Rows from block 7 of the audio encoder of a small encoder-decoder audio transcriber, named by matrix and row number. Rows with one number within an expert belong to one neuron, the router's apart. Each number is 200 + 40 x the weight over its row's rms, rounded and kept within 0 to 999. All counts start at 0.
Before each expert's rows are labels from the 100 clips, of 14976, where the router gives the expert most weight on average: "responds to" is what is common among them. Only what is clearly more common there than usual is listed. The data: short read English sentences (LibriTTS-R).
# router: router (encoder.blocks.7.mlp.router.weight, 16x128, trained with AdamW), inputs 0-127
# up: expert up (encoder.blocks.7.mlp.up, 16x128x128), inputs 0-127
# down: expert down (encoder.blocks.7.mlp.down, 16x128x128, transposed), outputs 0-127

# expert 6
responds to: the word "i"; the word "my"
router.6,187,214,166,249,209,223,241,158,153,251,166,174,173,145,193,232,241,179,210,240,169,175,205,264,128,167,166,262,190,206,182,217,165,181,161,254,177,146,252,259,190,202,139,190,206,182,236,177,170,218,160,280,287,192,199,161,155,108,243,206,215,188,252,196,222,220,197,99,152,211,165,236,200,252,237,283,253,133,239,204,164,207,223,199,113,214,180,197,230,199,228,192,228,229,287,206,125,220,162,236,209,257,214,193,208,180,228,210,166,157,172,123,149,194,220,175,126,258,159,184,252,192,174,179,204,209,291,238
up.7,210,261,208,186,164,163,231,132,217,241,201,165,198,157,220,196,242,209,112,199,166,204,187,136,149,209,165,140,178,153,179,257,172,189,215,159,182,174,269,216,176,304,211,231,107,198,189,235,218,298,215,185,210,248,214,188,140,185,152,172,200,242,178,181,220,188,295,251,199,200,229,145,181,258,278,236,136,229,165,210,243,176,200,201,143,239,228,180,214,237,183,155,112,151,181,217,201,256,180,170,210,195,249,148,203,220,171,158,256,224,194,169,234,152,166,236,222,210,118,145,237,210,198,257,264,201,133,166
down.7,185,182,186,203,132,168,170,203,163,256,167,147,164,247,198,191,241,276,253,170,184,128,123,205,127,201,170,186,198,274,165,231,182,249,203,261,168,209,259,226,244,231,196,206,109,170,207,254,165,239,171,276,241,161,140,158,246,220,207,254,184,199,197,143,214,214,186,186,202,184,123,221,180,244,174,118,180,159,218,194,198,213,264,140,178,193,262,183,214,179,224,178,190,180,173,196,193,186,214,153,215,221,221,105,261,246,235,150,104,257,222,224,208,290,148,204,163,216,220,124,199,162,184,204,233,191,216,153
up.8,176,252,160,186,263,214,215,147,202,203,246,214,175,206,203,221,246,303,164,294,196,291,199,199,143,173,237,147,199,185,201,172,163,200,197,256,232,141,248,189,110,182,236,173,151,131,202,150,198,193,151,157,174,178,151,161,233,183,170,195,184,163,150,216,163,224,125,178,174,288,163,193,209,224,294,144,198,135,175,281,230,198,268,214,188,209,215,145,113,220,137,189,199,171,205,177,228,203,196,148,222,246,249,225,165,246,207,155,134,219,169,141,169,226,183,238,181,235,183,236,242,212,159,175,232,227,182,197
down.8,194,253,273,181,184,171,122,261,313,199,305,190,261,246,253,218,175,149,258,173,145,206,212,215,202,198,164,197,187,248,193,201,276,198,143,205,233,224,187,185,278,227,211,193,144,175,182,185,188,233,202,161,212,211,270,208,243,183,173,218,180,183,187,272,219,268,226,218,166,191,207,213,247,190,195,226,197,200,243,244,196,201,174,153,230,197,172,235,179,219,233,189,199,180,218,285,278,237,237,233,238,267,196,174,154,284,187,242,179,178,187,258,183,164,204,184,193,254,142,208,137,231,272,187,216,248,290,120
up.9,217,204,177,192,303,233,229,199,216,234,178,201,216,154,195,242,216,215,251,197,173,207,183,231,190,167,270,166,164,167,240,183,221,145,191,211,234,188,251,188,193,177,219,221,206,186,190,279,244,234,116,269,182,228,156,155,139,161,253,197,221,228,172,188,255,195,180,214,217,186,123,186,196,186,222,218,160,242,210,211,197,193,254,264,245,140,259,190,259,177,174,165,201,86,225,205,261,176,133,216,269,198,132,93,205,142,255,183,194,159,168,209,175,277,240,223,162,211,241,131,167,154,243,214,265,196,159,131
down.9,179,151,231,142,193,187,243,77,214,179,214,192,98,200,144,205,207,175,237,217,168,222,204,155,214,192,257,205,182,226,208,250,204,237,216,174,178,218,222,177,198,200,213,205,180,204,241,167,123,180,134,151,207,156,203,170,138,211,198,217,210,211,195,91,200,212,219,145,180,220,154,212,67,89,261,251,129,131,216,242,234,230,185,157,158,220,231,167,196,148,183,212,225,227,215,226,194,185,247,185,266,230,166,155,165,266,138,212,202,189,203,242,214,184,210,184,214,171,205,226,113,184,266,231,180,141,171,246
up.10,139,249,119,197,181,239,203,141,154,258,257,241,91,210,149,215,189,216,229,305,260,197,187,127,150,288,219,147,184,295,183,189,178,178,102,225,262,165,232,238,168,214,182,220,162,225,274,215,193,213,184,198,206,217,205,222,250,218,211,192,204,277,253,224,193,242,226,167,141,191,191,168,221,278,222,224,176,136,187,190,150,213,217,206,197,259,194,169,196,241,158,185,146,203,253,202,178,214,235,182,191,158,219,148,219,192,227,225,215,168,224,201,149,215,217,250,252,217,204,255,179,142,180,143,145,177,216,261
down.10,165,214,219,257,211,200,177,202,168,151,230,203,249,183,253,165,203,155,192,134,165,232,233,131,121,194,244,217,257,117,181,244,277,203,221,221,181,292,202,202,272,219,151,184,207,176,252,177,202,184,207,149,168,224,252,185,233,221,270,203,99,203,250,231,184,205,199,142,209,225,232,149,220,154,172,290,254,147,198,138,218,224,233,168,262,210,250,169,190,182,220,248,192,137,175,200,136,167,222,177,223,223,203,128,151,166,205,211,148,222,214,218,203,172,179,159,205,227,171,213,189,245,226,57,171,193,227,171
up.11,234,183,272,149,165,223,192,180,265,230,141,244,224,182,252,154,150,214,173,241,209,229,206,258,243,142,192,184,204,186,178,234,216,150,216,205,229,235,171,204,205,207,173,197,180,208,112,200,160,194,188,208,141,180,222,197,247,245,128,221,153,212,241,180,160,169,97,270,239,211,252,179,195,187,168,242,181,193,221,211,166,171,275,113,213,150,245,251,243,239,173,219,312,249,224,97,185,188,164,194,179,226,189,198,244,201,156,177,101,224,260,177,218,203,214,158,190,203,199,123,184,226,192,112,165,178,261,226
down.11,174,254,93,117,214,198,191,246,199,204,212,130,126,232,105,193,201,270,177,221,240,156,193,168,184,278,229,199,251,258,192,168,222,177,190,185,204,157,156,187,228,125,183,203,164,132,157,228,196,246,230,122,212,241,229,147,228,213,148,142,144,200,194,235,242,199,153,190,274,179,171,186,218,272,168,203,204,187,217,185,189,209,203,211,233,227,185,231,201,169,167,255,247,156,193,204,211,225,269,244,212,244,205,287,189,200,177,163,125,194,224,270,227,140,260,208,197,210,190,235,201,216,172,130,300,210,205,240
up.12,188,246,215,193,156,204,215,219,208,269,194,215,221,190,207,173,167,209,209,178,283,202,260,246,173,178,219,198,195,145,252,182,220,301,210,227,184,174,144,210,202,198,188,158,164,180,296,168,125,223,211,153,246,135,220,219,246,242,249,169,276,202,225,265,228,182,186,190,150,226,191,269,140,240,187,251,193,178,226,158,309,214,238,184,167,154,157,148,177,165,221,240,156,140,147,160,239,205,224,248,162,154,222,232,238,164,198,175,266,141,235,255,211,195,212,220,240,245,131,139,226,236,241,178,248,263,221,263
down.12,193,256,276,237,156,201,188,193,210,157,222,182,266,237,219,224,191,198,220,231,171,170,187,255,192,190,191,184,156,210,195,149,211,214,192,230,229,255,186,184,250,250,146,287,183,200,204,91,240,171,158,119,149,185,197,196,262,205,239,251,199,200,179,266,165,188,165,226,136,241,192,239,202,172,184,188,197,164,196,257,190,95,221,216,277,164,178,169,264,191,146,257,139,131,241,226,221,250,199,228,219,179,175,220,207,142,181,214,214,211,250,203,133,215,252,141,169,224,147,253,134,216,162,178,202,162,266,96

# expert 7
responds to: the word "in"
router.7,232,202,195,221,238,214,225,216,221,188,183,237,156,242,237,193,159,172,241,279,256,149,197,215,163,229,238,255,227,260,231,248,198,289,143,268,159,185,231,126,202,228,162,98,262,185,191,205,148,261,195,249,172,192,167,274,125,163,266,162,159,155,226,234,184,263,270,197,215,140,274,198,208,180,140,147,269,235,226,254,283,206,201,246,203,184,214,225,189,211,211,205,188,234,229,242,193,241,227,228,199,206,212,166,186,156,182,193,261,208,212,156,169,164,172,219,228,258,171,214,134,137,196,153,220,166,134,199
up.3,187,105,223,212,199,189,130,202,145,181,154,214,164,174,211,203,274,205,183,169,219,242,198,173,187,164,147,230,137,153,267,208,191,185,259,212,218,238,204,150,254,239,156,192,233,230,183,226,238,269,153,240,125,231,143,219,101,227,193,168,229,104,268,216,148,222,216,252,211,198,251,252,152,191,153,181,167,244,202,196,223,170,169,216,279,196,226,225,259,177,182,139,224,216,173,237,176,231,213,257,160,192,199,145,169,201,218,243,157,227,193,217,254,196,178,145,180,182,214,204,224,234,157,347,213,200,224,148
down.3,147,132,156,157,186,193,147,214,247,209,161,161,212,229,215,217,195,233,303,180,183,195,159,197,284,183,248,175,214,153,197,247,187,240,243,248,224,269,122,226,266,199,213,198,142,157,213,183,219,233,233,258,205,182,125,194,196,210,222,222,229,148,200,237,227,176,229,168,225,188,172,176,189,243,227,282,179,170,223,170,226,207,182,138,225,258,173,284,248,190,176,250,201,188,267,182,250,218,255,253,160,227,178,256,167,230,152,266,224,146,197,176,162,207,209,189,245,231,239,257,303,195,199,87,230,223,182,156
up.4,233,195,284,181,185,210,165,201,208,171,195,189,241,62,279,225,207,187,223,201,234,220,181,189,160,173,242,285,197,218,247,183,212,219,255,283,262,155,143,136,241,227,192,236,177,135,157,205,299,161,164,149,158,206,177,202,217,212,92,113,135,135,210,194,168,189,184,139,217,216,183,233,165,183,216,191,246,224,187,231,216,162,243,203,229,216,208,183,221,224,218,126,251,162,219,201,143,202,127,187,230,197,287,152,171,210,210,199,172,212,213,209,156,211,193,196,208,157,209,168,207,183,165,286,173,160,176,236
down.4,191,225,207,201,191,218,179,138,264,225,174,184,217,238,241,257,164,246,244,277,210,176,240,253,250,188,158,176,191,161,173,199,239,174,269,194,173,280,268,190,174,153,217,259,245,236,161,153,115,206,192,218,205,187,136,159,246,188,207,242,207,186,208,210,252,196,235,231,240,286,144,185,264,263,269,179,207,188,150,219,139,195,149,259,195,162,248,189,173,204,163,195,171,210,200,281,144,200,174,241,193,170,204,170,198,203,237,231,120,107,167,231,168,134,213,171,197,213,220,295,250,199,168,220,137,257,195,153
up.5,186,199,160,155,135,207,281,231,203,237,251,219,131,295,162,255,199,208,193,213,169,205,166,147,255,165,220,225,254,219,119,188,183,180,229,234,226,178,194,236,131,263,194,180,262,226,152,188,175,218,139,213,257,180,182,207,140,171,242,162,196,268,216,238,231,203,156,143,289,195,179,257,260,267,182,291,170,129,213,169,186,118,216,198,164,132,252,164,250,244,215,163,178,185,130,138,165,179,200,258,192,223,196,135,186,205,224,198,176,152,173,170,162,234,162,241,157,238,188,182,249,195,188,204,183,210,200,206
down.5,210,230,253,199,154,240,203,189,182,231,216,231,132,201,186,224,190,146,168,191,176,153,255,166,261,258,174,227,248,229,227,273,172,259,131,214,132,114,149,248,153,261,218,152,189,194,233,206,214,183,157,210,285,148,214,277,157,266,205,182,170,236,172,142,242,185,200,210,135,139,247,187,155,150,219,102,221,152,180,237,145,242,161,195,206,137,263,153,138,239,194,225,121,206,179,181,209,221,234,195,165,131,236,227,213,220,207,215,184,198,171,196,209,147,151,214,235,181,164,157,161,183,172,166,237,144,181,236
up.6,238,200,115,206,169,275,224,204,191,223,220,244,138,230,239,107,187,229,271,157,192,157,178,246,261,234,172,186,182,258,200,188,238,154,176,132,199,204,237,220,243,209,210,200,231,269,252,292,178,177,208,189,136,170,181,188,261,228,241,242,225,195,214,175,161,215,131,125,163,194,223,177,246,237,225,215,190,182,148,245,151,274,217,219,165,175,189,252,201,169,142,299,231,219,253,174,167,176,213,176,242,240,184,182,262,168,149,235,179,202,189,237,257,234,295,255,184,218,161,182,173,243,223,169,236,242,260,165
down.6,291,184,205,200,252,148,193,249,237,221,227,231,252,190,222,201,217,154,150,208,209,216,118,133,208,281,216,196,232,143,235,300,242,202,107,179,153,230,174,203,180,177,259,260,139,248,216,212,263,125,161,188,161,245,144,156,160,231,197,144,287,219,178,231,231,219,221,154,237,214,199,243,246,173,173,222,257,181,220,177,198,192,252,157,205,250,188,210,215,235,237,191,259,141,125,273,163,174,215,196,210,237,163,154,221,250,226,213,155,175,213,221,210,212,247,213,175,237,259,188,162,184,206,292,211,178,212,230
up.7,164,267,212,262,279,172,222,164,230,295,231,237,158,215,173,189,137,162,172,174,211,210,214,229,238,174,226,244,212,230,208,254,225,204,222,112,240,213,255,180,191,153,241,164,166,165,149,137,178,154,185,137,177,280,215,185,200,199,247,125,180,219,165,175,233,211,97,230,189,216,164,179,190,146,215,190,137,265,194,188,208,179,217,198,254,137,174,210,181,243,167,192,253,178,170,122,177,252,117,159,185,236,165,227,150,137,191,258,230,201,219,126,233,266,147,219,212,232,207,146,203,200,192,213,210,146,233,264
down.7,163,171,182,193,264,116,190,225,344,96,210,205,140,246,227,244,214,220,233,162,182,246,206,215,240,191,210,179,201,202,186,192,200,249,218,179,227,106,201,192,230,233,180,180,203,131,162,144,167,123,209,206,212,168,267,186,207,208,256,204,171,192,184,205,177,243,251,273,283,208,164,206,199,267,199,189,183,189,190,194,212,214,203,209,173,205,186,168,168,239,158,226,152,205,236,206,146,99,189,147,145,202,152,216,182,232,229,164,233,246,243,192,261,199,248,114,170,172,228,224,254,263,109,188,221,195,225,159
up.8,232,211,175,179,234,216,265,229,255,200,219,82,179,182,231,293,186,64,143,177,200,167,273,252,171,217,152,298,222,190,196,218,132,199,195,164,216,190,207,208,210,224,199,243,150,248,255,188,192,138,171,173,247,225,189,142,135,227,201,169,246,199,169,149,266,191,212,212,202,250,197,206,126,264,202,242,208,213,141,192,188,226,220,236,92,165,165,198,138,226,151,215,137,208,204,218,212,248,133,153,221,257,220,201,203,156,218,248,228,205,182,233,191,197,207,170,145,179,163,241,204,226,228,233,199,214,231,227
down.8,165,184,163,227,193,219,285,192,216,209,187,156,222,188,182,215,267,210,194,215,186,182,227,229,208,126,256,168,219,245,186,228,233,280,185,164,201,159,175,282,163,187,159,238,235,181,153,183,206,183,185,145,172,94,169,156,214,199,197,223,166,114,203,240,217,141,187,193,180,201,140,225,174,241,247,190,178,257,181,193,196,205,198,226,109,216,147,254,173,232,237,187,227,175,199,187,159,240,193,189,111,219,226,208,200,290,209,245,190,170,206,129,252,236,243,172,127,206,186,246,236,243,132,226,252,172,67,140

# expert 0
responds to: the word "of"
router.0,220,278,190,216,230,177,258,218,150,178,250,211,219,174,289,205,194,166,138,121,159,115,194,158,232,205,230,232,137,191,175,221,181,272,179,174,214,160,237,247,267,158,195,253,268,256,203,161,238,155,178,232,208,192,235,213,238,178,202,218,216,223,204,177,185,149,274,232,192,156,215,184,208,132,187,263,179,171,186,187,269,264,138,240,150,166,163,187,191,152,165,261,151,290,233,259,124,179,187,197,241,180,156,160,160,214,152,217,199,219,128,211,231,177,140,189,242,178,180,185,259,161,186,240,213,172,160,135
up.3,198,233,194,268,278,185,227,246,177,169,221,239,187,230,245,218,213,226,172,246,204,194,110,183,200,153,270,146,282,199,228,217,201,175,179,176,211,210,208,234,116,188,183,281,178,188,198,250,221,238,211,237,213,225,205,94,232,207,199,227,201,134,174,132,274,246,157,222,170,171,172,193,205,259,205,184,126,203,169,224,146,195,141,210,232,178,130,254,138,172,224,215,203,225,155,253,195,242,191,202,253,195,181,247,212,205,230,273,218,142,265,175,131,204,235,194,151,143,231,264,167,191,214,111,126,167,180,179
down.3,194,233,210,197,165,184,222,187,183,166,247,231,133,289,171,204,214,172,248,195,200,216,204,210,177,257,157,236,165,214,257,180,211,117,229,191,226,193,243,218,288,276,253,239,250,168,226,226,214,162,213,156,152,202,232,163,212,163,162,257,241,286,179,189,188,243,240,300,214,191,211,103,236,257,177,208,166,184,203,214,213,175,220,158,201,249,225,180,178,150,222,133,153,264,131,210,176,207,197,210,228,254,193,158,227,97,174,154,140,212,254,291,148,187,174,208,168,195,180,193,150,228,157,257,254,196,199,253
up.4,232,202,187,189,294,135,160,157,183,164,228,192,207,217,197,176,259,197,181,270,184,160,252,245,170,167,187,286,141,231,169,218,149,168,177,108,219,234,180,168,252,219,119,208,171,174,182,194,88,141,195,243,119,230,269,202,201,187,143,199,215,142,205,171,223,230,225,194,219,284,158,208,209,170,199,169,242,229,109,192,170,177,191,216,216,174,249,255,168,212,149,132,212,176,150,170,198,241,133,212,258,195,185,123,185,257,193,245,231,198,214,137,177,199,159,169,177,181,146,214,200,151,209,228,271,192,220,171
down.4,239,294,209,197,221,262,199,179,223,193,303,182,241,285,101,219,233,188,129,239,218,195,259,160,193,209,149,180,222,186,139,163,263,183,200,223,194,175,194,180,152,188,121,167,232,198,176,249,205,193,164,255,158,148,155,202,183,206,181,294,234,169,135,212,180,248,203,125,143,228,213,207,231,229,228,220,166,145,154,235,198,233,195,243,194,201,232,191,272,231,210,309,181,182,143,186,183,149,172,181,167,175,269,179,210,193,182,199,168,222,164,181,179,150,220,177,182,259,130,203,252,152,227,181,162,204,277,220
up.5,169,191,189,193,184,225,177,240,302,214,230,174,218,183,149,181,167,178,166,227,190,223,248,240,207,220,168,238,169,207,283,168,231,196,209,211,201,198,120,262,176,155,271,278,176,207,153,207,145,196,194,132,211,168,180,169,129,182,300,184,174,219,190,248,191,228,195,296,198,255,184,124,219,205,230,143,248,216,220,251,203,203,193,198,266,204,214,245,171,177,248,178,197,131,202,200,225,156,204,168,255,209,227,190,276,234,214,166,259,268,200,280,227,250,269,246,278,193,161,271,217,156,246,202,198,275,189,207
down.5,227,175,226,203,144,178,170,250,248,246,207,245,242,149,274,223,287,218,210,142,198,208,227,187,243,212,236,222,163,305,259,201,182,228,184,196,260,243,235,182,213,179,306,166,255,251,164,175,206,166,232,205,244,222,211,227,199,267,239,222,225,191,210,213,157,218,284,230,187,213,128,268,228,173,222,212,149,194,177,194,204,269,115,251,185,239,155,120,260,263,212,204,170,216,215,216,266,122,204,183,152,208,165,234,220,194,244,219,209,234,235,168,236,195,207,219,264,239,233,152,267,188,197,218,288,205,210,216
up.6,229,151,189,158,202,125,165,207,150,191,224,150,161,186,183,142,240,165,161,219,222,171,231,171,202,174,177,176,202,214,193,244,199,174,191,258,230,109,166,189,186,248,203,205,269,260,197,232,189,219,206,259,209,257,247,122,133,233,179,217,228,263,199,118,133,219,176,196,279,230,292,198,199,245,263,281,238,198,168,156,233,229,222,198,191,229,182,157,238,237,198,232,217,203,183,242,121,185,184,193,172,160,159,233,118,184,177,137,164,201,208,295,175,208,143,160,216,260,186,205,201,208,193,215,214,75,178,193
down.6,239,152,173,184,228,208,243,238,166,191,122,146,166,181,206,172,244,166,167,216,167,220,213,155,169,250,234,109,202,121,205,205,216,189,192,164,166,267,203,174,155,258,138,194,86,234,186,94,177,212,233,193,178,178,228,135,182,175,156,238,112,152,172,220,236,264,177,179,227,200,198,314,137,203,238,136,210,199,227,187,149,259,249,260,168,227,185,241,256,206,208,170,277,196,163,198,187,282,216,181,204,228,226,147,202,210,213,234,191,198,248,162,232,179,216,165,170,181,220,182,216,232,170,206,144,167,140,202
up.7,208,174,257,260,219,157,196,190,168,219,257,211,220,216,241,229,172,176,236,218,156,177,231,200,226,183,208,195,99,253,231,296,199,184,320,118,211,183,242,236,239,247,230,230,222,200,182,164,134,188,159,102,187,214,222,198,144,243,188,254,143,90,223,198,220,288,240,261,221,149,199,145,241,226,216,191,148,244,211,195,161,216,213,230,187,198,268,191,192,134,255,173,245,220,178,230,183,138,214,268,145,172,176,224,210,161,161,197,195,192,274,196,203,215,203,187,199,201,236,140,208,153,190,230,182,207,178,268
down.7,207,163,199,223,212,178,201,195,258,200,206,184,238,185,257,215,163,140,213,204,193,194,189,175,202,230,183,148,185,218,166,127,263,226,149,256,206,143,180,256,214,139,167,213,181,177,130,99,309,194,239,243,154,124,240,223,262,144,220,230,226,177,194,218,291,149,132,230,179,225,195,210,249,186,179,155,159,198,243,191,142,186,164,229,230,229,157,205,174,224,203,259,206,175,186,183,149,138,216,126,168,174,181,169,273,126,229,221,97,218,155,225,266,195,195,167,235,176,217,161,239,192,153,238,188,173,128,180
up.8,230,225,176,160,170,166,162,155,162,211,167,145,210,288,216,229,196,200,152,287,135,293,173,277,207,162,160,255,229,200,166,179,178,139,295,226,250,192,166,240,208,122,220,243,263,195,117,170,163,213,196,157,193,250,170,207,166,244,149,236,175,120,229,213,118,216,178,223,210,209,142,203,201,243,195,162,124,204,238,155,148,214,164,193,220,118,212,193,265,156,248,175,241,224,204,203,179,183,214,178,204,267,167,243,208,188,208,255,163,176,233,175,175,192,166,168,195,210,220,219,272,171,250,212,218,219,236,262
down.8,173,180,238,202,237,222,316,145,246,193,169,130,149,260,272,263,227,203,265,156,245,238,189,262,209,215,221,146,221,206,194,218,249,165,181,210,222,217,206,243,245,121,273,220,226,184,141,157,207,201,140,192,206,148,193,236,189,164,230,176,231,266,278,197,219,178,202,132,247,150,243,142,202,182,224,239,201,177,257,259,178,126,166,176,210,232,210,146,205,165,244,160,190,196,262,267,252,176,274,209,217,246,176,161,217,145,232,186,252,165,158,267,193,157,178,202,198,216,193,227,126,223,207,254,174,196,170,215

# expert 13
responds to: the word "to"
router.13,258,255,268,182,235,153,161,187,165,280,241,143,211,243,180,178,147,202,122,232,216,230,177,208,211,230,169,316,184,192,171,130,177,273,217,165,247,197,125,237,153,159,207,230,161,193,250,98,249,154,234,187,233,246,193,165,282,266,152,130,171,143,213,182,226,149,162,205,152,160,158,163,168,176,186,182,189,200,201,174,155,245,193,196,178,161,154,198,133,207,221,220,236,206,198,243,191,259,203,137,230,203,223,204,221,216,218,174,194,234,217,227,130,148,145,253,190,175,232,165,187,237,157,223,205,155,263,214
up.7,247,197,177,247,214,203,235,215,168,192,184,167,191,196,174,197,226,219,182,210,249,151,232,118,182,264,242,202,174,150,223,214,257,260,276,164,175,191,214,178,259,181,258,253,198,229,175,256,166,193,197,192,128,273,176,227,232,245,208,172,146,251,140,252,178,178,175,239,220,191,145,230,168,181,197,170,221,220,185,139,212,236,172,269,195,170,173,179,233,222,131,137,151,170,77,164,232,131,244,267,202,150,177,209,228,173,202,217,152,297,197,263,216,214,121,194,216,184,221,218,286,165,233,188,184,175,126,163
down.7,154,199,161,134,153,201,249,184,194,200,222,214,217,248,285,244,261,231,225,179,125,156,158,151,216,157,206,200,236,241,221,178,199,220,244,207,283,198,242,147,279,224,181,193,162,177,186,217,175,181,138,223,201,130,150,203,226,249,201,241,243,214,278,177,111,247,235,220,233,171,214,89,195,98,265,232,218,234,192,141,159,210,167,255,214,212,250,174,187,178,150,228,187,127,212,159,173,236,224,243,263,177,201,201,168,185,202,184,160,192,186,230,131,155,198,187,153,232,139,229,206,223,199,152,122,187,201,235
up.8,235,244,196,205,183,167,193,196,188,231,203,240,196,266,193,245,202,172,217,154,234,269,225,215,210,119,226,146,208,187,195,279,272,190,278,216,139,232,169,211,191,181,200,169,140,199,176,230,226,189,119,207,207,145,164,189,188,196,233,232,206,232,244,161,232,198,220,114,253,159,239,126,186,215,267,296,126,155,184,210,242,220,237,208,190,136,214,209,126,163,129,241,191,219,268,196,267,171,258,236,240,201,204,202,166,232,221,135,240,137,246,282,171,239,200,240,170,230,191,225,178,197,220,286,253,188,215,240
down.8,214,235,148,197,206,231,228,135,117,162,207,177,205,162,221,218,225,190,192,258,273,214,199,171,198,268,177,186,163,153,238,187,193,175,162,159,213,191,166,189,243,145,229,183,211,199,170,180,150,197,243,264,231,231,285,244,214,272,166,241,235,178,193,195,130,229,198,105,202,246,206,203,163,126,233,202,216,172,136,212,241,224,165,140,161,168,208,166,164,214,161,204,133,190,276,221,264,225,162,213,192,227,241,157,183,245,269,253,145,173,183,254,263,156,244,162,197,206,232,228,173,159,138,153,72,198,235,184
up.9,140,145,186,241,155,201,198,220,154,244,286,261,100,193,177,177,174,183,190,181,187,248,178,232,196,214,222,197,227,249,176,196,245,209,257,155,324,171,207,221,209,199,184,156,198,178,182,208,229,166,194,197,188,238,166,167,175,238,171,167,207,205,267,158,208,232,124,163,127,206,193,240,219,279,271,293,144,137,189,239,186,186,221,203,175,199,151,189,172,235,192,175,247,153,154,148,131,203,170,224,219,120,289,168,262,167,149,213,146,212,216,206,168,221,204,210,194,193,209,162,265,222,240,140,206,287,203,214
down.9,241,243,180,224,126,223,173,222,230,197,191,84,223,222,186,173,211,132,280,223,235,189,198,196,119,129,226,243,261,189,230,183,221,250,229,176,220,225,97,217,235,213,228,220,138,178,193,215,207,248,187,249,200,154,232,242,208,252,162,209,156,232,169,182,264,196,131,211,164,207,154,192,170,196,255,226,261,166,225,148,207,147,233,175,171,200,213,167,182,250,217,282,279,183,158,189,204,273,235,214,261,112,247,204,194,212,209,189,249,85,236,202,191,199,215,255,196,212,171,229,152,217,206,203,221,153,162,149
up.10,282,253,259,166,251,170,214,216,211,143,166,219,192,179,258,202,238,247,130,152,194,185,208,140,261,155,181,184,255,266,280,212,277,287,222,156,177,149,194,200,260,164,154,165,177,189,233,225,242,164,226,145,166,165,227,183,226,210,169,179,231,115,122,181,208,228,218,179,200,245,200,125,198,187,195,158,255,238,137,179,199,219,176,116,142,126,206,210,182,144,159,209,175,232,235,219,95,186,190,141,219,194,192,217,210,194,171,191,238,183,239,166,205,184,176,203,198,210,219,199,256,186,223,175,185,90,160,206
down.10,134,220,159,218,153,140,220,168,208,134,281,151,186,147,167,150,214,248,256,241,182,131,183,194,144,181,157,253,232,238,244,222,196,193,160,202,188,218,179,180,159,191,246,146,323,108,154,224,146,191,234,242,226,200,182,211,214,177,227,221,226,189,242,157,109,197,236,228,259,149,232,192,208,199,201,236,237,137,102,235,230,195,214,205,173,249,185,132,239,258,211,190,182,231,221,249,204,169,135,274,174,274,234,196,227,197,149,206,182,211,271,252,218,217,156,194,155,208,197,199,162,243,194,183,185,161,168,238
up.11,234,255,202,207,204,162,130,184,222,171,238,217,253,246,148,218,221,186,98,201,185,210,242,241,232,188,115,213,128,217,260,128,168,249,191,231,188,150,166,202,230,226,246,251,182,163,177,146,214,240,282,168,147,154,225,202,248,257,229,156,155,246,173,110,201,174,181,182,150,153,160,176,154,188,205,162,156,261,133,249,184,214,154,203,204,205,234,219,216,175,137,215,161,224,191,175,217,232,243,138,268,225,217,194,192,211,232,134,243,166,231,265,204,144,150,269,217,210,148,231,171,187,248,210,201,226,269,257
down.11,224,211,167,258,203,167,212,172,219,204,224,225,178,160,159,229,204,253,293,217,239,207,254,139,210,229,191,246,182,195,193,271,157,188,184,198,187,183,273,228,217,156,172,212,182,163,116,145,192,215,228,220,204,199,260,163,184,143,258,219,212,103,264,132,218,159,232,178,242,201,252,224,271,205,201,250,145,161,138,232,225,231,254,244,191,244,179,181,221,208,180,201,206,252,166,257,243,235,115,249,158,218,249,190,212,258,256,106,176,141,225,213,170,272,166,189,90,179,240,204,185,178,169,193,179,166,191,246
up.12,173,249,229,202,207,103,225,119,192,182,221,185,224,199,216,209,168,196,210,212,153,263,199,245,322,179,209,227,145,199,132,213,229,172,204,173,88,201,176,254,175,170,238,267,251,194,196,105,205,122,279,176,198,214,129,249,230,212,217,168,220,233,164,209,188,185,236,235,227,179,217,224,177,180,98,220,225,254,185,223,148,199,193,171,216,200,260,217,181,213,213,229,267,219,154,202,165,217,263,160,156,169,210,234,180,219,233,220,268,251,261,138,260,184,131,252,158,200,188,238,188,252,180,201,198,210,166,174
down.12,228,145,147,224,242,166,146,187,202,184,173,262,232,173,194,250,247,170,220,221,134,247,171,115,198,189,194,265,189,190,202,194,143,217,207,173,161,258,211,202,246,221,182,154,180,207,116,199,228,164,242,266,218,221,152,208,167,172,198,244,185,195,202,172,166,184,228,253,175,216,204,183,161,190,119,299,174,194,226,228,192,214,257,253,169,234,214,187,137,165,194,201,196,260,214,192,225,111,94,201,117,238,239,173,182,208,234,153,204,203,292,171,243,240,109,110,151,220,251,215,223,227,174,195,253,207,175,149